{
  "input": "log_mel",
  "codebook_size": 1024,
  "residual_init": "scaled_by_depth",
  "lr": 0.0047
}
Rows from block 2 of a small self-supervised audio encoder (BEST-RQ), named by matrix and row number. Rows with one number belong to one channel. Each number is 500 + 40 x the weight over its row's rms, rounded and kept within 0 to 999. All counts start at 0. Numbers have three digits each.
After each channel's rows are labels from the 100 clips, of 14848, where the channel reaches its highest value: "strongest on" is what is common among them; "loudest" is the band of the loudest frequency at the time of the peak. Only what is clearly more common there than usual is listed. The data: read English sentences (LibriTTS-R). In brackets: how many of the 100.
# convs0: first width-11 conv, stride 2 (model.blocks.2.convs.0.weight, 96x96x11, each kernel summed), inputs 0-95
# convs1: second width-11 conv (model.blocks.2.convs.1.weight, 96x96x11, transposed, each kernel summed), outputs 0-95

convs0.39:451534536458477489519483529543448500467499544465386518567486449532493529464463533534516492522507464471503518518431553521429550467428514496510521506475617453511477590538507446517464527498481487534510490562484496484515557423482529560562421431503485502522509492484551521519530558472437461496
convs1.39:538538425502462486452478490514463454506543509559459511558561487479522490490505501457389455474493532535462434527517490445572507438523472541497448484477515439509435503476447498533453495478509457543510500450493450557470553451477578496488520497485562477428505498575506472479431522514479602450
strongest on: voice: female (87)
loudest: 500 to 1000 Hz (56)

convs0.90:467441510500472469544407526512480578521548542529407482485457513529503486472518496513474564528535539470491528471512482477486525541488510476454531531503468552583465518447512501509536513458567479559438439526539480555387398511490473508473503543574507465505524461510494561504490576511549553521
convs1.90:496464536526512481486426533513503533479480536481515512485463526483518505513501525443525506429448476507523523582539578503511504525491455480542498485537477539571506546546499450460532481419507446517449480471498446448595522446542481453591527510566523497559577555488494550436545571551481508569
strongest on: voice: male (97)
loudest: 4000 to 8000 Hz (33)

convs0.60:512537528423545507409493525496460539447488471430462501480435465455454545433508481439511521510409498462507478546496536494481455457551518470468455432466536432496559423543487470499559452482528472515481498495530504414464472472481491457491518448551456539527443500480496538468423512503427506542
convs1.60:506551488505453546459480522425448470439461488535538444495418526488498477507430492514589511619513594523480493512505510459473523437480514479492430528482516477487520468508468573432520485478482557492472472498445524534463506493475532437529517540553520512497487489520503470578504571456570489420
strongest on: voice: female (80)
loudest: 250 to 500 Hz (34); 1000 to 2000 Hz (29)

convs0.26:476504488373510430567476455421450504512449522480457553560491505438483557504532488498510497501462569467523523571487445492486373555434519473497558505523510493532437518455455465455469513545457486533476509499501524458499487500484529525474466512495550448514456492530416529482556517511481553527
convs1.26:520579545588525507507461486468464518496502528537457519520483589455514500556540451515489478499506461493514456489501459430434543456494465551487503509521472530492467500485461476532554487454418510480560572536463465558533509476494523496443507511508509452491547479626475390488468566445452488483
strongest on: voice: female (86)
loudest: 500 to 1000 Hz (60)

convs0.27:499437515559490514471448472483471588511571507463429488477503527512503528437533519500479543515479429461518486456517502468518584556534426565465548419478450578488566454498510449526473409546550542487462508551485501471473503509529540480496490471503509587495533528503517559478459488531469543433
convs1.27:497524550486478478501488505460450483569427512496604475513487577556504475543460513506615535466565491490526520501498470481542509485455529512513514526508468531545545435484479579522455462434526523471498487554500542430439581498484473462621448512513494516495481578534496483498467468469535494527
strongest on: voice: male (82)
loudest: 4000 to 8000 Hz (26)

convs0.20:502512468539446442467423487428453478456497504494504516558539507442447525486467476497486536452394524549528457501513448415455485510475461515501477537490496429526474445489492545479448514557589504460479472481529497541516501527472348462527493477497556484448493477441468493476519497494523488564
convs1.20:445489485461530521519510469499479530429502491482526460498524441474455459498495563392513456522530428546506479510446450429506460532484483479487556474496489476511473493543539531526483567440461546425503406449472497522536433550493549412561550502466446527465461501517592496563489508514510476484
strongest on: the word "his" (25)
loudest: 2000 to 4000 Hz (38); 4000 to 8000 Hz (27)

convs0.80:537514483461477476433483460512477457479459457460463440554499493482423549464443489505455485469520575592493457481518529484510394489445473502563497490474482377495505505503513541499519485520481505475459490491523502544539450467529446457437505508437552447465507526467432509451503559581438505502
convs1.80:534445450558532565433438522496501519506563467475460464483475467437468492520462437435495485505517553438502506548488554472509510466509461549545448539556501497544587605588547521567509467432482467483541511558490479518557525530524444517500520488566464479547494509548502474479511504553495512455
strongest on: voice: male (73)
loudest: 250 to 500 Hz (35)

convs0.11:483560533442516534571487535476416481563497535532470531480535512550493501467441524473497581512495451520481517525545477419466477505563485412516533504453548496598449516461444418502503503502485499493527489525504506470463491453492459530456535429498475489466482448523521408477517568445517429448
convs1.11:509556532536503489441472466517502490519536431531415509558473511586478556524484525633529499532466526526503445557546513476447510522480514465500411563483528477453504484484479589484513484554548509523502522560478458511508572485472538503480547491532486513503516379464433497460496531515472524510
strongest on: voice: female (100)
loudest: 250 to 500 Hz (41)

convs0.7:460486509540536481516546446508487468503533587456477527453457540482530480489456546484536469536510355474503459558467483448478562515486465450508521549454579479439486478483510552478459461463488534454459526522503472373467496452471510464495469496508513560538457517534474413482506525517479462464
convs1.7:490499425434444437522534479540498400490554553531491501489450488454475481509484445535437435437515538508395500442494462492512506481476504487436428460492522458525443492528475550523563505490511531498506489458471498501437478490562498445463426535538485508558489461512492520436537464450576540468
strongest on: voice: female (97)
loudest: 250 to 500 Hz (46)

convs0.76:535541497461486585487483529525480564500449511504549490494489484485486454371492466474562496470488457434536492363468486469484476552484507515496442440493521491526475556466490549462510486468581540493438491482460524565528447495505549454451459519479534511452509447490523509515483481549496506399
convs1.76:498527461478547496546505488481512494511538546514501412469479545470530452484563491412530511450486494475469466498497482576529503475485452487498495550424455563447547482543587464551505417521476472486542453517461547429508473421403437549562469520551540510480532518477497538493546464451519522485
strongest on: voice: male (96); the word "was" (46)
loudest: 250 to 500 Hz (47)

convs0.34:497542529537511439529519473510467480471533505482487517526582532469486542540463463533525486491355462531462562566565396489427493490434486498510446517429467477494503488471491535500527481496462510522520561542530457512419509480541505463456533372497561491509516481473500507503516493477463485541
convs1.34:538519485465490459581579430504501519479494459540449499525527470494478498525511451506550503496442485465444543471450511514501488521504520531431435598518520416535518493500480455471487568527484487496517518507457470498542530477518447578456496517438513564509517380549545592537579488497484482472
strongest on: voice: female (96)
loudest: 250 to 500 Hz (49)

convs0.92:505456483502504561460469519567505574505468475379467416471436474484475504534473471515405472466564507530518475503480537515571494448504487482530484526530423468478535391489443547513532512524439505478480452515502493522463500529514442481516486468507468562532528419514520477448473511523407477506
convs1.92:505510433496526566537488480490444522552479461490558485567512494499499514450534490496506513532536493521507452455445519509453530445460506446462505514384495502469473592606471545467489468465488587507482486455405495498507527512468471499500466408482497434563525532500534473530493526581498516432
strongest on: voice: male (85)
loudest: 250 to 500 Hz (47)

convs0.32:519467498409479491446463420448462455532426550498506514538516512397513530489477541497511508455504559484524463528498509472513494444551520526465534461493515523490448526539482510503508494501519471553462546464472488404537492509532551506500497515530532441458440498421380499424399494496498468462
convs1.32:482475515472526448536469472501466454577393478557517480499484470446546515509473476513514456451476490540520432509521501479527534430500429506569423529505441617564534493402532498499483425472486462502520587454445521471506514510555514511490501499512476444540494517553499460496552457493516501534
strongest on: the word "said" (45)
loudest: 4000 to 8000 Hz (62)