{
  "model": "self-supervised audio encoder (BEST-RQ)",
  "dataset": "read English sentences (LibriTTS-R)",
  "train_examples": 15625,
  "n_mels": 64,
  "hop_length": 160,
  "input": "log_mel",
  "win_length": 400,
  "codebook_size": 1024,
  "mask_prob": 0.05,
  "arch": "tc_resnet",
  "norm": "batchnorm",
  "activation": "prelu",
  "depths": [2, 5, 5],
  "kernel_size": 11,
  "stem": "single",
  "dropout": 0.05,
  "widths": [96, 96, 96],
  "init": "trunc_normal_002",
  "residual_init": "scaled_by_depth",
  "optimizer": "nadamw",
  "lr": 0.0047,
  "beta1": 0.9,
  "beta2": 0.95,
  "eps": 1e-08,
  "steps": 6100,
  "batch_size": 384,
  "epochs": 149.9,
  "lr_schedule": "linear",
  "final_lr_fraction": 0.1,
  "warmup_steps": 300,
  "weight_decay": 0.07
}
Rows from block 5 of a small self-supervised audio encoder (BEST-RQ), named by matrix and row number. Rows with one number belong to one channel. Each number is 500 + 40 x the weight over its row's rms, rounded and kept within 0 to 999. All counts start at 0. Numbers have three digits each.
Before each channel's rows are labels from the 100 clips, of 14848, where the channel reaches its highest value: "responds to" is what is common among them; "loudest" is the band of the loudest frequency at the time of the peak. Only what is clearly more common there than usual is listed. The data: read English sentences (LibriTTS-R). In brackets: how many of the 100.
# convs0: first width-11 conv (model.blocks.5.convs.0.weight, 96x96x11, each kernel summed), inputs 0-47
# convs1: second width-11 conv (model.blocks.5.convs.1.weight, 96x96x11, transposed, each kernel summed), outputs 0-47

responds to: voice: male (88); the word "she" (50); the word "said" (27)
loudest: 4000 to 8000 Hz (40)
convs0.34:503539520528522512528443480571498457464485448521444502445516495406505521462473478460449503502433440536484394472447450501432437539535438561535483
convs1.34:489441530420473504588430498565455498480489527478483499461464507427519467451522498521483436422510511484544533463553510448491413514480512452496468

responds to: voice: male (88)
loudest: 4000 to 8000 Hz (29)
convs0.91:541598514459408558459487472464497498528530508534491530433460540498465480473449518445491414537460500521514455539516497511523454502564431535458486
convs1.91:571555479528491489516494519524518523505518482467432559503473558462519508512458573514557480614481476512499495467518570459468405525498541538492505

responds to: voice: male (75)
loudest: 500 to 1000 Hz (27)
convs0.31:548469452507513525431412503531471487504422500554516515524484459465471493465470427474419535558424514530457459510515470518504468521548440589452440
convs1.31:556526481540522503501396509431477499550461529508518464496546516505535466456498479479512467468587487482511505395496530413557448475504488513475448

responds to: voice: female (94)
loudest: 500 to 1000 Hz (39)
convs0.12:541436519421469461515499520476458437538492514487366468520420514494546484432532515466500517478530423520439505437515450510487486541493468470562576
convs1.12:528559562524376486504478537537540525527494610471494472482429436530464510497519531484514482529572481539506491485537494437528545523450503564560582

responds to: voice: female (94)
loudest: 2000 to 4000 Hz (30)
convs0.24:451381535420540471520467522435448472475468528548507449546485534425460448486498520539529460511493515467450494447508520579500501456430499526473476
convs1.24:471496485541490540555502519454507502556510578507522477484567473561500483478494539528539444527483565549491515446498522497416557503502431487486600

responds to: voice: male (95)
loudest: 4000 to 8000 Hz (66)
convs0.59:472527471424526556471441506521473516535481446436460448530505510429470410522495469480510481424514470451481470535500464502526504508444489453623495
convs1.59:466458476502511487520486554492527516468499531481493492511437466487521487495505469426514451480444543470443516469461494491499523429445452470497439

responds to: the word "said" (27)
loudest: 4000 to 8000 Hz (34)
convs0.48:501486487379498489461531420446475500548452486520424444525496534549545568526557499408563536493494450510542481514506483506491515535501467561550519
convs1.48:516461493505530509516534414479446530529486474458494433539455542526481514544500511380470548499500520496549396532484509536528516539490483600521445

responds to: voice: male (90)
loudest: 4000 to 8000 Hz (48); 2000 to 4000 Hz (25)
convs0.28:546433496516526581506525548544476500478463464495416437474505529442494430509492597463528518528456433515517478503583503515449441581509553458469555
convs1.28:575501474474485546471512530514558443492505575459540460505500568498488439491546499451495530522542480502470505572496488513496381509529512431490472

responds to: voice: male (88)
loudest: 250 to 500 Hz (56); 500 to 1000 Hz (25)
convs0.46:527485444504409552435467537491481492551472466422498503499454504559521480547385576441465551484467499545506514508481525525513527550493505481492500
convs1.46:526514503466430499475570543535493451515535461455515462469477578462528431526545480510456476473384475558477549532486483473551503527543546516495472

responds to: voice: female (100)
loudest: 250 to 500 Hz (35)
convs0.47:537548491500536495434493486539458513490493500466404467531469432573412495444477551621497451485472503522518467517516491470428498546542517503489430
convs1.47:550566520500486448485480471497533486509508477503400492557507486488391538494456426567541486457485502502501535453481530545488502489505465435506468

responds to: the word "said" (31); the word "she" (29)
loudest: 2000 to 4000 Hz (25)
convs0.62:501482485442564533469486448453454483543519482472557485435542523556596481513474479455515554559506449524534477439503550531498523472482463512519530
convs1.62:428502522549484433490444499566572505523495483450498472522473498553513488505393489479524499404514558493534505465470536497488429471512506461485461

responds to: the word "said" (87)
loudest: 4000 to 8000 Hz (25)
convs0.70:511483564482524439576462484402499556479445494467434430416550476463539519507504438480552473500573473462563502486514472506459447494506529462509547
convs1.70:449512574497524471568481505470475481501428469495484486468466456519482516493497537488546503468521426418557482493530506463534526487490516507530545

responds to: voice: male (74)
loudest: 250 to 500 Hz (34)
convs0.78:543445461483461552448489561480481467579525458456557536483505437466457460524502512474576519504483569505493477524537475520537512511500517406505481
convs1.78:493444474465509451496544538535494414464460453424597474515445526493512600471519507443495533520516485531481472473492438452552552488503433459444433

responds to: voice: female (88)
loudest: 500 to 1000 Hz (32)
convs0.52:522483465386459470472449490514428476577508584452478508517532457573511512488411527479477489459480551451445465516544520509491528493510576520533570
convs1.52:570483516476422470446483529466443519476484479502486489517475524449520573457559563462445556540519540457504430522516488538467524463518450526518549

responds to: voice: male (99)
loudest: 4000 to 8000 Hz (27)
convs0.21:534446461496502624363502466478419487507519495455529527535520433547487451456477549438496482509518470503566594475482496475493483512477524458482523
convs1.21:477552527495513511468612537516510551497600489514488444464546463525517489535543472490491500523455519470468514512491535559494539469570525528474532

responds to: voice: male (98)
loudest: 250 to 500 Hz (31)
convs0.67:487573530440483560525486495489502519463504506465500453415531484555510554552473475407534503567486558535498467442552512466530539470545507532500463
convs1.67:551506459441508569528469426494532541623466465485502486476475457467513484511525489428534505614547553484490491471487538487502464529435460514520446

responds to: voice: female (81)
loudest: 4000 to 8000 Hz (28)
convs0.0:406466478475520553510555473440452466496425538501475565489543492484494522546516520439497490452422489489490495525508478456511513538533468522484482
convs1.0:495527471496489456562591466482502481525512524467556493543577432537564551533427512406497535497556456552518445507505485559467494549510487454535521

responds to: voice: male (83)
loudest: 500 to 1000 Hz (28)
convs0.20:553486471508516500497452480520468457554547479439458520454478435435463426474506591457509483457567477522488499513513420449535554457528506483471441
convs1.20:464517446537465463501614523550528565431525507504528520510451502592498498514502441499527496430505533524541482479514515514479506457532546534517509