config.toml
model = "self-supervised audio encoder (BEST-RQ)"
dataset = "read English sentences (LibriTTS-R)"
train_examples = 15625
n_mels = 64
hop_length = 160
input = "log_mel"
win_length = 400
codebook_size = 1024
mask_prob = 0.05
arch = "tc_resnet"
norm = "batchnorm"
hidden_act = "prelu"
depths = [2, 5, 5]
kernel_size = 11
stem = "single"
dropout = 0.05
widths = [96, 96, 96]
init = "trunc_normal_002"
residual_init = "scaled_by_depth"
optimizer = "nadamw"
learning_rate = 0.0047
beta1 = 0.9
beta2 = 0.95
eps = 1e-08
max_steps = 6100
batch_size = 384
epochs = 149.9
lr_schedule = "linear"
final_lr_fraction = 0.1
warmup_steps = 300
weight_decay = 0.07
Rows from block 5 of a small self-supervised audio encoder (BEST-RQ), named by matrix and row number. Rows with one number belong to one channel. Each number is 500 + 25 x the weight over its row's rms, rounded and kept within 0 to 999. All counts start at 0. Numbers have three digits each. After the name is the row's rms in percent of the matrix's.
After each channel's rows are labels from the 100 clips, of 14848, where the channel reaches its highest value: "responds to" is what is common among them. Only what is clearly more common there than usual is listed. The data: read English sentences (LibriTTS-R).
# convs0: first width-11 conv (model.blocks.5.convs.0.weight, 96x96x11, each kernel summed), inputs 48-95
# convs1: second width-11 conv (model.blocks.5.convs.1.weight, 96x96x11, transposed, each kernel summed), outputs 48-95

convs0.12 096:486513544543527513516485454486481507514533487487510472501490487495490518489525479474522465497567509533504491479480499496490479480520503469504478
convs1.12 105:509537497479491534507483486528499514505458506498521523478469489493527515481532495507524503502571536507492485484533534493521492462487481506508512
responds to: voice: female

convs0.95 108:514486498514510554479466499512465508490486488469497481512545443512511509497523457476495426508524479487473492486512469489507537468485529510504463
convs1.95 095:483479495507547491542506488511520537495504440505474495508528467535482491481506466492542481497498503460499494516474525518548505509470563506496525
responds to: voice: female

convs0.70 109:475505487503537490507510444454484479505503491526495478494497498486485543460487450465522526484508486504471487508488539455489508465500496529494489
convs1.70 109:534491509527507533515477530500443493481483496500543477521460508503502488472525487494524565480470521500533501501498455443445444486556511500482506
responds to: the word "said"

convs0.27 086:499514492433490465482504464450505517525467516475472476485487536487482516522489511544539526488554494520490487498487507520474462494464530463494495
convs1.27 093:489500490540499509486489518496469503490488498459514493468507546512506484478493486506495451505479516526486461447516488492514495500500443494502464
responds to: voice: female

convs0.76 104:478529468460501519489514498457485530494486495479520472468516487536478489516506468514528485473508534516499496532439497485475489507508461509503484
convs1.76 104:471507466487476450491490487497504464498456500463479515471541548534490493470553462534516461489490517513448472503471491472453499522492501510487498
responds to: the word "me"

convs0.41 088:487497447517513520477503482470498443498487500505486486486521500479502502488535518494519464507542519514495523496456458493476493504537489490467501
convs1.41 086:457469467516495523487486548492519503545493492482481522494521460443511454556527497558559490518492486533505505496493470517480498465498518478511521
responds to: voice: female

convs0.47 117:533493518484484504504494504510460482522503531538489520468478461448530478494488493512548470518504469502502509504508484455497499523480497447518494
convs1.47 117:491529487538510507476515441492502487462508485488509511440487472456525495474539512504532506536526472526527509495431497511519549506498476497499515
responds to: voice: female

convs0.80 104:531511479525452474528496472521456490509503490517483501479497495437473531522505449496480493469534513478502483537479459486519527495517533481527484
convs1.80 105:524484545499505476496456527509507516529472507503463523492445485490508523455501517540544501511495492511536496518512495431452505493515524450494485
responds to: voice: female

convs0.65 092:512518471546482481531489542514486499541501514493509494452501479464444495484495482508518519527515513491517446497489465515501504506493490486529491
convs1.65 082:472506475529526548516503513507528484506496539473510534503470488502514510458507507521480488521522506494530494470506502505545495513506544520532539
responds to: voice: female

convs0.86 096:506471458497452504516488501503536522496490516484454515483486469497488512491476465543476486500520507508468491486479484531540545471490475483511503
convs1.86 096:525525488516521463462489526492485500486512458499429496505452558469491507505474517524512501515511479507473510506505513489569553478494462491500502
responds to: voice: male

convs0.48 126:496511504495468509493472503491483499480479489516555477487505433511485524458483463494532502491473455488492498508505525456481523483521489470520473
convs1.48 134:486497519495442497514472520479532499481483507473534512482498441521477537490484478496511496484486509535512481531501506490430480530523504503529502
responds to: the word "said"

convs0.49 086:479516463474505506478486478507519475537537517510508494542536466532525513511448513485532507506526469480538512524498489496479481500497503505497493
convs1.49 088:501477472449475494482512502487495482536488496497483500510485486467512531510533410513548513513511457501537508510521518537511517516548480524488497
responds to: voice: female

convs0.52 107:526522521483516498498445511500517507512544516515536517501484492476539450490500491490506485503479527530467492526469482515489525471449488505520502
convs1.52 094:541492541519489469518474508508506523507474537488485551552452494536573491496482513486521501469468495475479503493484501526509472502494480484539516
responds to: voice: female

convs0.90 086:511527502509473500502499504479515482526495514456483477476515476442477502507452469535483477518532537528485501497490491523471527509479458501518487
convs1.90 091:472517451557495511496499492472502545488488515525486507489523525522491500501530511541501506529504470517462517492492525541493467536501535478476509
responds to: voice: female; the word "and"

convs0.74 096:463507558513482496477503511506479505519461487490453517552491463492515540533487468486532494461438459516491489519494497519464482498509524510500479
convs1.74 093:473472497499507495525467525543501497529489470517458522515475479516499541528451498532507525482471474492481457506445536492520468509487494489520444
responds to: voice: female

convs0.24 085:506547456536490522526543489458480503493496488512461518466508484493520528501497503506492479509526518505438461499496525510493511491503539487462483
convs1.24 087:539532490467491505473560550511482488537508469483483462490529528479487449496500508476507460500483478507509502470522474531523503476506515503505445
responds to: voice: female

convs0.40 099:469462490535508538476488506497495481487525499541507514501520494510510493520494481512490514461482495431519494494497507484522519446441557526495510
convs1.40 101:487478466516502554509498503539488506519539524497488484527490495515514473466487497435527544494503496513548504491497543507478509494462473481539481
responds to: voice: female

convs0.28 102:515483549474470506530534512503502462439518489530476486487511516501465481471498525468510521486487464517515511500466487494506489492511499517499521
convs1.28 093:496521514479507507507559535462495484505506451526521517543486505488479474471481504501451547569491498501530501466514480523472497466520489509480488
responds to: voice: male

convs0.62 113:535491454454484522463475504485504437546453487473493472445520486501496528469482477472514502469544483507481478475473492497500508486491503497504530
convs1.62 106:402506489505499500490457486499490485486521485515484472478507477497530433501536496498522469466470490506492482460520468492493501496485459496505504
responds to: the word "said"; the word "she"

convs0.1 116:483485518524483502531474512509504509495497511520544514522527503489514511518505499488524457516476524470508442501468458510511469511453507510515479
convs1.1 111:494530495532497503490470486507506511501522550496521527442507492481495504533537531515520489496507505458532481481517499489516497480479507549527536
responds to: voice: female

convs0.0 098:508540476474528490543492549479503497491482502513486499477526461508475506485472528489506474554551516548501513517496478524510534514482430445486516
convs1.0 093:513513503488539480516524525432502501502508498459507543525510497506526470494525518516530488509480499525513523501490430481515511510528493478504543
responds to: voice: female

convs0.94 102:513498506471510477499517511487506497531462505518488425494518549515476485520495506470513475508522503510474514486504473536488481455495507482508469
convs1.94 098:511507454495506537523484508522512496474496482508525530495467524500544485480477502516468472511536548469494527449509491506485507474440466458468493
responds to: voice: female

convs0.92 098:441476496476527500490490476499518513500470490509488495529474496497476509554511468470531507508504525494523518508471475555486479532462531508484457
convs1.92 095:500475501508498498462495487508493486531530492565458495508495482492513504500479490497500492488522492484526502477500488484551474501484536497518488
responds to: voice: female; the word "said"

convs0.35 092:483542495535526550439528503480520491504512519510513501491509483528518457467497518485522478489508469487518508485540563497495477500449485497506469
convs1.35 088:472517534517517565517548470528465505512492510544525496530509498518497529530519502486458489540486509482463488447499499521504493477496445479505477
responds to: voice: female