Rows from block 9 of a small self-supervised audio encoder (BEST-RQ), named by matrix and row number. Rows with one number belong to one channel. Each number is 128 + 24 x the weight over its row's rms, rounded and kept within 0 to 255. All counts start at 0. Numbers have three digits each.
After each channel's rows are labels from the 100 clips, of 14848, where the channel reaches its highest value: "strongest on" is what is common among them. Only what is clearly more common there than usual is listed. The data: read English sentences (LibriTTS-R). In brackets: how many of the 100.
# convs0: first width-11 conv (model.blocks.9.convs.0.weight, 96x96x11, each kernel summed), inputs 0-95
# convs1: second width-11 conv (model.blocks.9.convs.1.weight, 96x96x11, transposed, each kernel summed), outputs 0-95

convs0.51:113105116124116193146117148156152106103152157098088102122133111125164070130117119083089129137156123115103156107118094116067143106146133118137133141131158121102148135093133118137166081146142130129172094147144170116125147141128126146085103110134125111113139102109163119114120102164117137086
convs1.51:139181107131169133148149100108139151165130124072139094110157159140165117155136129095111126170165123133117153138103105115144142118158168146144138123127133125151110086123172131087132123119110147100164106118097169104175100150150124145105105154142120136097105113117102137167120099167151129112
strongest on: voice: male (86)

convs0.91:148125122160087102165140184099095106100127138115141105099132120072140129144179176093140119123142134099144089142115140125123147105118126157167161127142103139119145127113173065098139116113141125129151161130166119127117134139135080162139110149155113136110123097116098093113127132124097126164
convs1.91:120115154151112131112100169112132148130139118092120088123119118150106148138142123137117129111102101097087151154113130123139149145123087133129170051082102120088121104109137106186128125137079106144115145125153117111123118116096154133085118095138125145150130113111084159152122102171099151159
strongest on: the word "said" (31)

convs0.23:155159120078131123059167131112106106100130121116132105153093118171137146145139143119108117117097123105139158117139087108103106131135135134131092075126122134144150100093175148133168061121113093082090144124133154139148132116081141120151128122131122126124123116159140127153148145090102132137
convs1.23:121114099109113126108186104133170112140149153114103157135115128116150120142167117151135131146097127136125138117135139117170087166124149110125153138149125099138171120137152139148196128167132133115109077103117128105163147119158148075131124104126123117152121172173144181130162101118132126166
strongest on: voice: male (92)

convs0.60:158148114113086132169129123151142140128129154149134095164144114151110181120082111151107153140124145123146154129117169131173104142141117140120168079110143140149114127122137172137153144130139100160128167160160097125127122142107138064060131140126089098108115117147097137127142109130096122138
convs1.60:120100117109115147149121083138099128112133137110152106135128124093133179116088167133090084181145149131139092108098155135109107124152104110115158096117127110131105079089152132133143098114111127160139127142094067133093115154139115075103093114113130112111115132171096131130110129161121127144
strongest on: voice: female (96)

convs0.53:125133157102126149124106139114137090115154107133123097113101120104143120130147152127146101062117103106136116119125127147099102139124135120086121106148163126179106169145150134113155116141118079157150184122132133070118117150129075097150112140140121127149112130148132122120126185200138141133
convs1.53:112184103116108144108114104131143120146133158150127136111131111116052097135143089140157149143108146121118102169100119123114100108138162089121106125123151145140141128106142142109128126149135110102094100143118109077116068138087127121155154179116107118115144131163155074118171143128110121111
strongest on: voice: male (89)

convs0.58:140119143075117084136116125150115098126115165119076133148163109156155169150121135097163134145133132116124151119162110148139108128107136143135117131131121099157135109132090177100100135114125190151177100136152102128105100054145103138106150113113133134156142139106113107138102142154158148111
convs1.58:129113147137122096160131181094159118130087157151134147167121111140126117122123109151093199106109127146143138120176125135151141153101169172161119128151115141157146146128126128095118111130095133105162120080138111131137147054136097142128168153112097150127130145103127129099130156125158134120
strongest on: voice: female (92)

convs0.74:125106110133088108147156136140113138130138163147154142069114120124153085116146110046137142125126122133134121127082134141126126108160120111122155111114143140109128100113142093168137067131144128146141122146134105160114119102118124050100107128142125146142150123120109163124097104062138140129
convs1.74:122099134155086135155113127092105118155143121131138119133131115104104140127128129090106105106070130147083115083163148125128116132146141143142124127165154148123116130156144129139138005126115129132108120105111094116123119146124129120156106125163124163137143113117113165161122135093171141129
strongest on: voice: male (74)

convs0.86:097126117117150071145136121143128144147088123127101133136130109079145103149117131127128117153123123144124111112128167113098092126136156123116093139078108133148137126113136166104109159129141093136108129099154148093102181100129078146179135138130150189146117153088131126134120130111110119198
convs1.86:106103180101161138146144084095106114101116101127130154135133108124136091111137160110139130171127130149099125141090139113153125169077170144175147113124120135159114126168095128146098128106142103139111095162142135111132152098116092133100121145149137109091138098132145170076149131123090124153
strongest on: voice: male (77)

convs0.64:151137130106130123139116129128098128140072121146152099127159094107139109117080109116116105145121121108101119135099151113158157138150055119126088127169109149149140121123110152126093051134118110114094140123154104099123139152117134102172110138121071122134142172124103091096119118120109110127
convs1.64:137149111111107103098115135140095158139096132152148119128170123081100147113122144147135159145160137127139077160086149115142152120147115111131104102103130144136171153129148141153150112127187084114109132130189149136128083165110158122119124108137170121100121102092132077114129141106092134130
strongest on: voice: male (94)

convs0.56:139127095112152173093118165108152164122128124083142120138108145143100140128115121138112150143130134132117131144097131097145158163130088161125164078117113116155116093121199127115100131111173130160129128156137113157141125186145107102120146140133137147113121098099116153075131126146068129131
convs1.56:090110130131128126119120109137069166117129155126134086120084144160149113091147138126127168149138125080099145154155124094119126145139143138141107056153127102094124100080118123099149150166112110125087121109097103108125087150145140137138111123134139142088115097151100147110120115104100094149
strongest on: voice: female (93)

convs0.85:090115125107148138157139143149127121141156168091154115116121158134160135136159127124163123088135162141156125098130139075128147155137146171147127150145113158152122087151098094108141130138106154139109132153108137131101142153149109087138133085149093133167140146041122130083111136140117123143
convs1.85:111140113106078152139109137110106134113174113120103147114143119115158110138096146122128151109151144113133097147091096138114147116129089080149137097080121133134119145145181133082099130123142136126088121122178114115101078099130130093140076090129110118148154127063118149126094137140120131121
strongest on: the word "said" (25)

convs0.2:098096151161133100084161114066161127101103068119114148105174132127112119131116111147114094128157066107160158131089126137112131125146140116139075116069105114139137139125158193140125142163087130144121137141125129135124105120117126135144114122122084145135133123106118119137100136137150119136
convs1.2:089111136153112140104146106107184155178159098112158108141124107160135172130138115099175080101122157105100131115155157138114160118156141114140140136127109149096122143165124131156090147132162164125133126130139092157114156109146155143140080096164106118147126088120144165134123133109132116153
strongest on: voice: female (81)

convs0.1:160134113122120111126155135136113133121132118132127126140154101146153041131139110053123148135134122134110141132158138126135113155104127149130148067098142154136133112168126132107114023129144115138109119098137119106124137119094126064126111139098138135149135112124126144108117160147113127133
convs1.1:165153116143111144119173110131143162157163118101134125122158110100118121140106140074098108172104111128123127141139152120122112171121131177113111091126148126117122147157122099115124087156152127149099106141172093095128173110151111109205141135147119124151119143134124149136124131075150118162
strongest on: voice: male (100)